Rows from block 8 of the image encoder of a small model that answers yes/no questions on an image's attributes, named by matrix and row number. Rows with one number belong to one neuron. Each number is 500 + 25 x the weight over its row's rms, rounded and kept within 0 to 999. All counts start at 0. Numbers have three digits each.
After each neuron's rows are labels from the 100 images, of 14976, where the neuron reaches its highest value: "top examples" is what is common among them; "patch colour" is the nearest of a few named colours to the mean colour under the peak. Only what is clearly more common there than usual is listed. The data: photos of arthropod specimens (BIOSCAN-5M).
# fc1: MLP up (encoder.blocks.8.mlp.fc1.weight, 768x192), inputs 0-191
# fc2: MLP down (encoder.blocks.8.mlp.fc2.weight, 192x768, transposed), outputs 0-191

fc1.354:509493514535469501475522519514471549512500471499492485436527506465494491526510541485506518467476475455469477521470499501532482477569509535470487501504482527475486460559513456484551496523511479482487503514518466455509467475479526508502501516500567487502447493464513517500533504520495500520489522500536508505460547485516504522492517497479525486477534512527500486512523484524523493490469512501490548464499500544494501484534496518527517512464478502488491524491447501503523514468508478478520444509461534501504492502497476504546517483483519525468533509526505495503464469462562465478
fc2.354:544509492495545460493539477487515484495485483465501476534479501523496517529432449477523484530520509509533525518528526504500513485485490476513489494525462500508498506497538503489494493500491529506479499497484494549449481524462501471500486529479455541515545523535530514471470484501542508493513490538470489507536473517514514453505473521509506531531489499503501494514498486512480537470492496487536483569528464498538499531519530495495503536541467476524477486495481476508480479477491482526482522517518444473511526450489507510430518487471444500522460531514531478470524516528478520516
top examples: order Hymenoptera
patch colour: grey

fc1.586:497504539443475455526505528456524577490518528501479521498504466496453547484491487482492470488533529522519521518486490487510484478495498508535486477468495516483479473504500540507506517461542487501527487503511535468466552513513465484527499475512478561496475545514510454484520506512470519460521508511478511498515489474493527487466539487481513514465509498481490477524460513528488538505520521477486559494530509470557492493497504525458489516478516481500508429516515532515508479515480493488512494511438482511472460508514519503514478541518496480482493563473497465533508490510507486495
fc2.586:485477455502498502510503503500519499498483467521534473527472510479543506558494478443509521504503489491460481491491521486526504476498540488458504493506468504527546505462495471474504524518493525539481514477531454489514473500479500512485481520490543473510491479482496521499466462473483510513512501484520494496530503454513480464539487459533508501553486502473495510519483479517513437526484538517499493483476489535458479501541475481519518466557512479484475516488474477490504510481510559511503492557518520532502527535475514464452457501463566514540503505508501518471522545498544491494
top examples: order Coleoptera
patch colour: grey

fc1.735:512503526514454469490464540521491542522525485502483504519489442554472489515499506505482517503487495528529466465511534530476499414496483462484500512495494508513499490522493519464500473508462556484497501481474494489529486473453508512521503475496516507510506499501491527474539508524479492502517485521487524535489492511461516480483503515531504488450492489491504474543528533479472496514504503446552518509492503483515500463530511456510480551502449499524504494507474483498482545465494502512496501534532500483535484550507528461527454513468513553528568482485513497500500526526489469451
fc2.735:502507516478495517531470516546501473526518540502489539480483502486490489488526455520500492506497444473466495460479495515510481527445497522492487535478487524472515532460512495497556466507496456444496522505493532534506494513487541457488490498509506515511538462525507520501559472499504493519483503516531479521497506486510494549438566534450486513481479485504538545519512495507519469506520533502485533499478517469497519529533477529513490491513465473533491486482479525492494493439513503487488500482510479512506511502512460516511512494508529479493502459455561488497493461437534499522
top examples: order Lepidoptera
patch colour: grey

fc1.454:530486515537471485487482465479507533469493495509541473491511554515459489523479493508551501495503431469543489505485485463500505484463504472520514508495516506501497476524484504532493539484544516518488492494530481467547523502514526529476489513485456501451569492490502459473529457526495490506491494473527455513514510461532506509530507454468528492524456496514524496476516497515486479456483516494494468509517521520510510511479508461519496530433477448534500473511474489526504478512491493490512507456515484468507543499507523513487532501502446536473528525499499524487496486568500519481
fc2.454:477490506472467501489468469499533526483504510448500512461487465507527486497467564507493492452516564512543492506514489507493491519512490500521493498522485503490564511501509501475508510507524472526479496504479498509511484487522463437549507483483477468532473481482521550477542516452496547462539522544481567529537474498476473516462543507498459543489545516522498506490505519504484503511528527510485520496502481498481452546499506491490470463468484481528508521478549478473503512498488492516553480517513486484504542486472499499474482538509528482499480518485539496490496519531498508530
top examples: order Hymenoptera
patch colour: pink

fc1.210:478509482502537500515477518493500562469517499505462492511489520504516538510474471511520479534491489471457486512496496497512504477532487491492513494502494497525477479459553481526551475474462495507478481480476517478549502497545498514520502509527459531484489519490535460510502511529453478506540529505495521453491506513476525514476511506474453497505468465522504478534484540502461505511546539482464547521512536474546480465535515523506508499494524490482458478520493465507489484478481500505493481496531529492459532538515514492521503506561477561436466503482496463517532457500503470520
fc2.210:529506521494463476505536505504519465492508488531504514520524489495511504477516504485495491553546517501552555502481493529513523509479523517520513505483474499497508504541489497455465530473487509479543520484504443510484469506472524502482514505495522440525497453516518501468493477439455499530491497519490512522525475478531482476540464506488523476544494493473495519526452459477499481488534469524485479511501464501460531482505512486533512502489498473503548517470504534509513527490491489482450528529462486482506478492524479560448462468467473544536534524509490511491530543502537510498
top examples: order Lepidoptera
patch colour: grey

fc1.403:513524457475544464518496480524462538533489487485472475524465491497491542553489474515507494543486454481473500503463489507511495445484509514462493511494517521500478492505474507541511502509524491508479474432507488538522474513473516474500463519470480502488468500472497454493495500483486491460513478505550499514533514474503515482473504446481505518491567524519491523503496509513499524485476441552492488502476511512498523481477498513484531468464533495554517468529510535470507487501494534494452518530520515528512499504519508568498532512539511489541473534505506509519505478555514527495
fc2.403:510556496498506476507498494501512501539508470514493479501469524481531552528513491465487497525498547511455490453515477469519519544496517495447473456546524474503519490505489530549541546474497499472497510442528462516483531523504526494499539496497496511530480520486430514498518542481466512446469473490528524548525511526500463464539508535490523475520500492455492486498497484444483461503557494500501503506529463495508481455539522514474473516496522479525491465519508504514510475491489535472506466474491501516488511468472490481512494500505513471542500521493504481523506481490527528505
top examples: order Coleoptera
patch colour: grey

fc1.3:472457489486528510486466503498501502476490487499522501480498560544517504525492475525475510527501499505457487491508519495543474491514527497535470499519541483503465506466493499516477478501424434569507500504494525486456503494501513488546506532518491539502537499484482505492490507509490533505514500516552434572514486488527493507502465503521460518493476519528530533487472487466505488486502483504481504463495471489490503515530492509421496499526545519513490504557460486507518545514495498502463522523525497504491473469510491506493484447507501511519476518521533537497472545508472476520
fc2.3:532510523471482506510501530550523510467513507498528487539514488487475517459555487493520472473539503447550468555490492534487488485502467472514534481501484523495493507503493518493505492514560492448521485504460511519493521513502537514501512507468478456469462478508495495475513483508471456504535528465472545462513485488498507534500534492464531524534495483486485480503494504467525493544496546502512499530531477478449510470468498490510490541492484491469505519497509504489506489530510520489529489478462550513566523481557499480513521522475509505462488482519452459477498521483543523490
top examples: order Diptera
patch colour: grey; brown

fc1.279:478426503498529476481494491490524521503547513521503496487535504486526474504495470511522511498517517547487503472504490468508513491511496526495521502482482506534521505491503510482462492486493505508475513460527512528508496491490513455478506507481455520500529489548511513497523510512430486440510491515519523468482510490514516502466535553498503496482531532537473532483531494509500518493502474459524545550509511474482476497463516529542520463492490488571501479468493447449536521517471506530451461480494486443488510478527544543508474484485512521479492509446479506481519495453528511497
fc2.279:519543500523523536530530496518499500490486501481516516475475507480483500496530507517521495526503450473517486501495505513517492489486506462518500525535487484490495484503491481470559505503469495477491434517510483465475474502482491515513491498503532532504502514437481494494507473482516448521492500513509469516506520471527504462501490488553546529508508498455482485467464491495521484502508527542474458485484491466539519503523520465458508521528520498443466513494524529532463505499499519427551532535530508531485490486463485485498519492500515477548512505582581498507470512504496491494
top examples: order Hymenoptera
patch colour: grey

fc1.729:532539515482512510467460519486502478531515536547470525528491493542557490519538500521444508510489553479491497506559466510492517549550508463472483490526510522508515495454493489479484443525476473434512525490514529505442534473509519460559479501478532511476460502469492447483529519514497505533490524531499525491495491462484507519482492483523479495510558466514486526474496505510463496474508534499510489536487494522485505504493482551462470532509457494476506486496521536519536499511482522519489510482479518489500510503485487502500486466493535476488501469494536495506516525522499490500
fc2.729:483489509501453499526526493496482495486510505481531482521498485469480500481477509503502492524543446515507542521481500509467509464420503545490523503467501487523518519562462550521497525495515526518494472505495454514562477506507468485426544504517469506516505510505481532508486502499502482507533471478506467528503498514532496522482536508495503533482464508529518466540454505489543477492496480516473510447470513462503501512564535460493522468489499504538471494484479476489482525495526468485509517497526528525456463490526509491489546498543483485490478536513487498525472477512468517494
top examples: order Diptera
patch colour: grey; brown

fc1.567:467498478505518533483506511545531472512493532514517511518482493481473542484492511468514457459494479515494492479539514492458452486483515490555501477478524506465489516520528532504498495549479470500531545478492525492437487485455494509513510502500498496490551543524545503498538514513473526485525504475500521501457465520490479511491514486491497461548500519488494500482494502465497500497484527471473506510509471485533491477519488488536542505547446466479468477480489560489496504456508523526495521534497494496491536504489526487541461478464501508549546467541474498505478524482564479515
fc2.567:468476528516517458517509478515480517509493455498491520482526518493510469472521489489518525549522470501505474527456482522529502511479484537488526515529491475527522502471458499553510481482480492529455529511492484555555516467485519447490495507486513528489495488510490580434494482467499476547526507530506512504493513486546522499468494544490478482445491480456531517463521503504494454534491469509519513482478513457475475498521479544466474544496493538515494538500519466491497496472503487480508503492473530531503496517499501521487499515487529491473560494471515492505502465486466514520
top examples: order Lepidoptera
patch colour: grey

fc1.714:535526520489538509483540511531515511483495445519520479477515526458519517510495511509476525505530507494462454450436477498461508469461469553517496470501486483500505494470528491527468519498505465505505477438521539578509476513475497503448499512487453523488459527476476463483523468458511483485464519492515482503550489487558529479486511495530507481468529514482480524483499507510537490490513476521501499511513512525521503484508546532477495492472564520508487504498486513482490465484509531524493491483492543524495538519482509523468496482522530496536479521511534513473468492507503524519
fc2.714:465555475475531493504492521480491530524487510517473468502499484489531548549509443502516485516498471524497482514495449472539512513481495510447495479512522520526501509479504513529515520464503469530475497460533452520481561535526528440520522524509467518518496531510513496531482512471493497496488492502508492521493481518495480458516552504478498506514561512527479507443523491442520481531519481460494484482501489468493499462530494568475499521438524446520507465508548499487485490454484503506477485470506519520499497521493523505502485495482518465508515491504514499509507504468531534510
top examples: order Coleoptera
patch colour: grey

fc1.381:495498504485530493468492476525518481551468507547495488545511493529514453476485487519494524469501539466468558488522502542476476465485458386472497475495505525507522484471496503490494503522493502498554511529527488511466508498528454496513482494486496527490457503518545478447519517510490512495501469493499508536518478518524489526517510444508535494511524502500517522487459487451530496505526495524498483498474522521479537482481509472520461472542497498512542502498496403497514493530525525482455476475484512499496506525495515501479497503526507495525490497500500466523478505493526493491
fc2.381:528481481538475493536509497472488483495533525474532526451520484498512488519533486463487503535533437496521501495510493484457505501481503566499507514471512445494510515511460494531473466481513493537484530497508516509545492488466489459490482490499535477468528514473485527521534502527490525513482492480517524505482502464486521517488502519478460539501521551496491499502502503463476475483495499521497535467484497448524465522522515517475516504475460500500460490519483583513466525493457488509517534542533533464496528499560468515519463532520536485466492480519520486498520510497473529524
top examples: order Lepidoptera
patch colour: grey

fc1.223:518516503513532477502483478530506511467471489495538491497530534464508423499484558495494500506468505492469469510468492474503474499563465493535486481523492469465545509523508517514495517474497495529500518523529496504497479505530508521480505504481505476496480539455484537511514501502547511520534484479477511533487490534528507503491476475510523488511497497491500472482517504512491519493469544558525470467512489491512483461493541501512509526460479492473496550522492532485499487515477450495569470468506568530486527512494520490495528453449508465464422476518489503496513512495502520521
fc2.223:510453531483466534511510444493512487495473499508472499467467462505513537503500489484510494438531485462521520501505502498499535503479522517516498474490516510485483536531502478487472528547474473474489497496525493484551472490530472499504502477485515507508490478533539509495507523539493541495452551511507496505509528428498502528470559501471500511508513490519504496445494455497529473497522481477509500485495490492488545553491466533474489476516496483571464478456565499479532487517513511501507506516487459479552477481486465506492483539512489505498529569508497473496518512502477494491
top examples: order Hymenoptera
patch colour: pink

fc1.647:484549452480496513509531517458539506477515459515481515494504482482519510525532529480525523526536506516494513494548463487542467500462504486489503456523493529497492509484515489513528511445473493510475480449538503566528494512496538481460511495503523497496482498508502506491472488473532483465490486458524475556483531499508498512504487523475519502507537516450515495497439486464524479505455514474497525524525501451489464484531526489562469516471470531509491472492504510525483521526519502493522488520516501518468498466470466526506501516505494474465546493510465514521492567486478467529
fc2.647:505506550522504492512486486527484505537480488510465492510487510514446510504506470523525503529504469507509500512466505507479505477542499501488519482479494454491484511519511521525498493507500529475451518481484484492568538512493458540534471470453485485512473523505498540497522481505539455518505485501515508440502497510490512486492490482513529517491516511472527486474497505501437535521455488489474497489521535504559477471499505487467515547549468477502517544479511495492494532486544490528475519497529524551506456525529477468504482481463477519558470477510500457444468505510532522460
top examples: order Lepidoptera
patch colour: grey

fc1.364:509479531471471452499502531488499392509510512507482497493500521467508500542518484501522491453508493478508515515502486521481472492525487518465521493509494537535529531515480486497521516493531487539553510473495525508469509477439509494511477457487482483516516523506478510434509534493470471508512499518532536471468503489501509537490489432519516470482515500522504549493497513505517487450492502517505544535494522522536526492473530521494541490486504485509532510518503505501503532463467490481494483462511511491507488528503489492535480477518495503536510461440507506490543435524477453513
fc2.364:520525478489525549539502483531457531479536439492475484527466477519488536433462469502477521509486486502510511511507425502512496440469502503520491500480517498484516426532512488498501500521489514500502481479491452508488482491506533516467481521512513517474474498459488487519510499478542507513538538482508491484495492481496522490516511519504508533523532510491514507524485503511517466521495493515547470474468462489478488509538533501512501491506520505472514477483511514436505486492500553527519508543489498521554519442476500524438479508521535491466549512529526497497495543505522526487
top examples: order Lepidoptera
patch colour: grey

fc1.285:508514498494533476443503481483539484499475501505490492496488515481511498492517488478490492499466521510525528473471524472504521541506501483502548494524480501475493457504467478509527455469477503478509528498528511470453523474507493462498512512515491483545499498459471500525530447466558524529529546486542526542530464506512496500537549532489532516433485496542519491548480480527501488534466505497513497482510455506471554525533494495518550496448468511458487526518518466483492486492505480507519546520506495473449530524510463511485478487515479490444492484504515502485479510498498509522
fc2.285:520465472506504478492551531482471513477505488541494509493504470518532546467449510506503516541520492439516491547507484511502494499528537503518468508486508544450490502528518512470526550483520497487478486511483526498545489487495470540492478524516500512489485512534499501508448514502444497489521458532473475512467522508488484493492464477460447488559495487487472515524520509484495540492506468518499509545470529488553503481484473520497472526522470505560556472475512494526472518486479500479508485477504454524519505454484485496519529527485519504496512541495514468506516446508517496474
top examples: order Coleoptera
patch colour: grey

fc1.113:514479520478475463471503476472552533472496487468487518554526485544528532505495479491511489493494540457526528489545491504514513490488488473500498488489458521512498480514499452493501463464466498474505481448491520484464534491523510527505517454495512479478514475518546525436485538479462504487513479522499512512520478480533506528531465509516518519482536483530502495485482498472532488483511491448519517496495545532486503488494507465496409490498502468536514454508516481530518502569466480510506466521468507470506518501505531542519485531488501522500542519475508519498479520518514464511
fc2.113:492501530501519545504518509515513494515497495521531487493483510500441468501499492502471527489505448531430474499529501482456506496513499509500506476493502509465529502471485511482499492495507523535496505514552463522523484528453504488480445542454500543534487497494487529546549497511525495520490519531442479479444529445494516469491561496484486548514510542471458519508483507463488483487489471546473453508546495506519520487522464472521549504510472494517488495493544516501475484482544507509463538467504474500512499506507512525494495462496465475498457503497512493507515508525490488477
top examples: order Lepidoptera
patch colour: grey

fc1.737:507521495512497499515504509486516469532490450531485465486480505479508517545510475528483496474508446524492499474529506478478513547508507526465487520520485477519473532530489479500517498482496522503484501429537487476534482512447523487470519470503465480505478506497467502474584477476500475476497479463503491514512512502494506480457522479496503451451554496498466542499506520485511501509520500502513477517510523518535554482493557514457507550530500443492538492512513503470502495478507520512461510494497495459507558483518516525459497516514494524478509526500465496482509460550539531499
fc2.737:483529494475538484576498532499441510552516502499455485501508539511506507505517501470483522540499493542464449508473455479521523505496491490488512480486511502510514516481534516561481547451488477472465462463462460522478502528498513467522515503505504505519517494511512432471506464471467491468500453484455513445520467487527508489482519495515509537535532480473475519507512516501515480523495514505490485512501517462507487480511483548536529499451519485504514476524517512504513502487506543487487522479524528557468501490516469514517525477533483513498490517489521515451529489518513492517
top examples: order Coleoptera
patch colour: grey

fc1.591:500496493522477468499511540455521511510555478486501513490519483523478520504528481529492553479493528516511499530532482488530485463529487522480485457518485493493540503494512485494500468482501550462485513501505507511553455477491504549469480479540539464493461499522511531509524437483522506518486489533530476515514497469462522497518490524479509516532517517485471452497439516516513505489524517469511509491502498480432507458507487509508501526500440511484490485503499493467511530507531474533550450475472543469498528492525489517551486506493485504511469481499517510485483514528543497434
fc2.591:518494483529515512464497484553513524502491485533486546531518479486512484487487492480518505563479468468490493483532526556468506488451538478530515509498510530488483491512529480492526457516468483473551528484477487519509483491486494467490497551451491519508469505481504535501516517530507522512494451494479512492460469487516454507460553523455503483530509497482464540497527487510479550528490492543506527528522538502499484474508484521503512465535466472551487478481534510487458497465498505475478525488519467526484489513486521529463480489492470523530533525493488511538499479465483479549
top examples: order Lepidoptera
patch colour: grey

fc1.339:456484489495493485487501489468489460540458506457521531511508496481472508490491507517516483533491491543547487512528521462485517496502537474497486495520511496522523491557503539511507517494484489521469498441504524522474505485436498478509478489458497533483490526505517483509489540503548500480487484508509520497492499495538477462503560466533486503484481533537492496485498495513472507577450531518505502506469492494490508520503476502560589521536485480441496549491499499499479509462508485534504451508529505485519445512498484523542477496505500518511467492485481522525485481481503486479
fc2.339:526530516527515478435515505504504503505517459533483466491479476480508466530490462489556544496520498425489495491455466491499456471516482522531530497511482478518487468506521479486476489530536543520519501492527486503531484489541520515504476516481489521505527470506510502532561456500486525489488517473520477519486478521515516474516481532500476522500487522511554511503502479539485497472489474475508501524539493508549496483496539527472472494504476512509522520526483453502499454492503544462497492457467487525519540472498477476496519519524494469478548477534548442495509462505492476497
top examples: order Hymenoptera
patch colour: grey

fc1.569:501493497472496502498505519557524532517564518519495481498494503514471491506461543521489542479528515511502512504533502487519506501486521513469501485503506509503510506491503535545460503491473507512464493468534509505505471458511501519498505456467522488482470516517512507540517465483482490487494545493465539518464470481526514492508471506479459501514506474530524511461469516479499516468496551455501517495508477509453470507474527478502474550562433496575507451494503501465489497477533521499490491514486455443500481517502488477512463552523525509535512540457478477526471489523512494492
fc2.569:534473490501511510523512477442473497506500489493458482521509461492479453510484477515502462527470472544471455481484524506475515510490456483512490503509509478481506500500507482536522512521509523456464532531466520575518554548466468539490493523509486526529515530469509489471527542502535511513483502478481562492508493483484459511455530511490509511480506551485498503503527466471478484543496483511483464508499510486538495522490515506526485494451480534445504547532490518530499506476502521505527507530494529528515530471516501464511495454500510494500506465547518500479503533474468495467
top examples: order Lepidoptera
patch colour: grey

fc1.528:503495499517491523505498540471503537479479435477501499553490519492491481509505468493505512518504478481480510521506533508538499500484503523467499542528509515494469515478525503478482541466485522536507527491484514450512520472550519524490493548511488526515475540489483507513545459466486500533510497492538507452491455517486515461500519475496482503489487491492493503536535525465485450485482488457523492507484459501528495520495494549460524511493505495424528493484523493475466478449491550514492468526519517492502479527493445545502494478517484486500541528522530474494514470516510442448
fc2.528:497508512498497469504490507520490461481513520533482447466479494550497529460483486502514511460457496492534488526475431491470510472483552508535473503473536489524529486519523493501497508538559463510506536505488465544458478506446518487511477469525511480514515487487513488477507533475519482504530494521451457531528537486497512478498514555489496476493521500507516522483450478526515541504509538515485525463490530510512524501547544471497489469516520483543482488504472507479495549522497467490482493473477501535502517485492536465462471487479507502515535492515505564497515506464518500508
top examples: order Coleoptera; family Nitidulidae
patch colour: grey

fc1.12:503524505488533492475497536435536504516557488505497515520471492508496490489513492500471543517488532513487500532515480486480495471534509464496456474471475504502528485519572496486516492504469538513471477525511493501486460480489500436452508505513542474452477499480500533459511445508506529504497489507486505529546529526510509500478475456513494534525537488508479501544498517481502523478525521506491499538499514455458469483518526509515538522487490478450488549508489501488500517517503488505506490452494510498476562511496519526559503493498506490494438470523500525540473552497521512517
fc2.12:475513494517550487487499528558457510545476459538498486493484485496536512538525524498505493529501485502529533489525559524497480470458524521470533526496489500467517517492471502505490444525455472490559509487513508527502500490497531518513511473467446529488479509507486495521518532475498505474505490516497476510454463479522470503487518539448506500520502505501490505487468520573479491492470454540474495489476520508517495501499491490491527458521474520526462434489514490508507486494482511510507500528504554484503495540494476513488503491541439498519560526466467486486513478527486486513
top examples: order Coleoptera
patch colour: grey

fc1.401:465489495495513469504511465470503488506558423498509487489536510470481528514524525488534475552495461529481496477497508524516489542455508493504475473512484505522490478544478491518476510493526495495498486462514445479525470489488501473447518507492478503511499474553528551485511445475514520524487480481458484495511508506476479442484503542489522498503519510505503512532510553545524514540482526500512489485477479513505498481482534517503517497487513478493501452510508518527558492511467499483547511499475543489489522484480514512481509472550477511478497460480518485469483544520497577512
fc2.401:508526473532475507488542514499499478569484504477495468499484491522523534501494447500455507495526539491453472470493490476499484482503500516495490462484504460510499504523540514529534519493508474477479488466519503525522508522539469502514526520496516502501459577503483481530476494495528473490472474491522533473527468467544479464529527480477520476482531505483512479474466482441463550505495528525495489501518494518545504455549504541477499515511477461524478513496496499531471512508466515491468532512494471503479477543520476464506519528494472497546514564479484503524496507503515464474
top examples: order Coleoptera
patch colour: grey; brown

fc1.759:473528509534496534485466489521471478513497558480501534473502493497523469460476471525494530514494486507499489505500515503545505558489499528491533493504487494510499499525470507493481516510498456505509478490448554493513534495463511486523496559511472538482529517517509395468480510497459502441498487500524518572454503509548500479484472510505537545511479499505492492488527489516483514476492472488497503508523476460497526508528465502496499472511527516503516532482514467519480473502510477525455458510502504526460465485537477498505520470497487512489489494530509497524515529501563491464
fc2.759:543475498513483497548494510551476482500476497493495455522454520472487506504472511491527476490499499458495473504493530514485503522547576530510523503465503494508498475481530462491476529499501517528518511471507488479542457484528472538538534504469522490497486438529480498549500500515524468537470543490489440508550526438474484526508486524480519528528510474488511485534509509454508510505526488529508450508525470479546496502505511458483494527489468498525537460479484500489459491488535534511497529522480518532516486521491507496555498511508472486495501502482499472510487477469474504481
top examples: order Diptera
patch colour: grey

fc1.464:461530519518568463535494470550522452526531527488499489510480511486512497515500482516465535523496495509448476464480506496528508482470467513450515450442502510471483485547509509513480527476515498504440474470579481538512509491505478486514512515494515498499475508507493527530548497458520503477507488487521518477492518485545449507494517490490506562480525516487486543507472477530550484503504477535522496501498497480542518523510542494496525491471521486538490487490491490473523480503492530527485490493506502498483508467510448484460511486530506465509524457503496522529492483518518537475
fc2.464:474561467486563489491497509515515503553488470525480491504478521473483551515525526500532491520489520486497520478529485477500531558506527486482437491528538478517482474484476518540508505474494483476505504447490491493511499498488528485536514511507466523528503495500481476466495484476475510480481500503562503474493501514521508460497521540505504451478507481484499460471509495469491468513546508494481499506471515529505492412515538541504501493499547457499529474472535505527495517482476509417515476470484526519469490538485507517484492491487500484536523520499530496483510514498549494518
top examples: order Coleoptera
patch colour: grey

fc1.82:487491475503529502501475478496536451492471480559463515518509473528541514543538504517493512515513513533534511494495509494526540527579451513484523481515493517487521502494512467492471497505476480483484495461470499480492448476492486443499476517486489482499503470513499541498512457519519484474515504480487476484474474518513469497514501509514430492526502538503490481502452509481474448491532497526498511533470509480480508516476480526522487510560478501495470501533511514500508455535529474550519516508531553479543478469496491502530489531519504485555498471509479502489503547494504449523
fc2.82:515505541513487515486528516508492567455483528493536488498507512484504521494461462505506490531499523493460502500533463559492439479428593498526495517498484455539519505508481508483535513511477491494505500534487497484498538495497513501499527471506458489518510552482500474444518506475457503524474485511466487520500500522471503484551480483516529495513475484478517499482503478521504531523478518490472508470509473496485513477539495478455469504459520512524530503473507476518520508487494498490468517475485477558476505500532506522502483509483494519472492556544465517524485452518529515512
top examples: order Lepidoptera
patch colour: grey

fc1.633:471479507519515470483511523487481481459502474437493494484513484540495538493511482523522543505532527504476514492499504524532472499553512480439480507490512533481485506536506521513540547488512465501472488480531490482540484477514499465509510448506522501529460511549511553479534512464460524518486472538503496505461490484488517506483498512489543492498555531502509500468526453546492502481484515497492548464507494544490508491479542526519515559531469506497522463493484521497479497510495475479488500523499488499529460489519480498540494524503486471486535521472516485518463458482531436505
fc2.633:555512511514547500516526495526538512504531470542485472470458507495519481516492475492505479501476504498515502490532476508517496487444467484531493491472518487540536444521539479478492491486465511511487499499483470494463494494477493501511493528491479495495522518453514465514508479512503507479492460475471530506574491551552485484543482472507480501509456495511474477562438503496496493484509518510492446503513460509537514492521493505537529474507518489476519507501477480518453527536492513504499500490477527464506528482488482497472528483459472503520446521553504471496519565507516514533
top examples: order Coleoptera
patch colour: grey; brown

fc1.54:489474498501491426503505468556542510459485477515491521458531521519495470537487475488473539492503479510488519531490485498490469490487500481500527494531508503494484462512520471498496501475570471558535448486501457488463529456503540512529509488506528529472472494521526521476485468459510484490487487486461514525516496475454500487514511530511496531460493513500452522495557498506509495486503499540497529489495515526497513484479507493549512495506503490501514499510478528437506487498475525495488433553485512471546475499499514521535513522482470462469498531494515505549492500489492481454
fc2.54:539517483458499513481516507444495496512480508530541521515470488491478545485426505465533495486457456479500485509479503502528497499527456482496501538532477498509552519480465502482501520506499521497450535507490498520472495516480494521509415534469482535546537530488496501518539482505477541523492512496472498464478491547502495493473507483500492482523505501517510513516439441501490520472517506494479439503512476505514478533533489515499548519506541503528469477532528460490494512492510479499530497480538505479523533485507504511507494499486517485473436523523499469484513502493508475546
top examples: order Hymenoptera
patch colour: grey

fc1.453:515519491486508512509498420493548482530546534483501519509529542467503489485441489523475576544473484478503468518475468505526471477516501530499482510464479512502494478479507486476509497482458494533483480533519496505480480527482496474480494485508488483504508512498500489518470509488524512500501464467514527470562513509530504494512489525513462555504498460455495491527475488467532506467517526496504490530501521483500459489484482465475532547455486473506475469516508559496468525478528527509525488504493491502457523498522518538487509466450489495502491518523528496520472559461530522520
fc2.453:495502537447528502539494547490506535482452446491496493502450453508484512519517538490508446490487486530488518518536518485449528537487477493516513481532497490470497515537509513534480481510499501510477506487507478513524532488508508506549483447481491546512495466475518477456514434503515504500527533504490478515438481510513463489467479494500528480540520512509504461491543491539502537520528494481512495516551486463496548513509530515527485477537475536502481522495501503499518509537479496470487468493495550503555480477474484480514470504557486496510502493496450514475486493494494482493
top examples: order Lepidoptera
patch colour: grey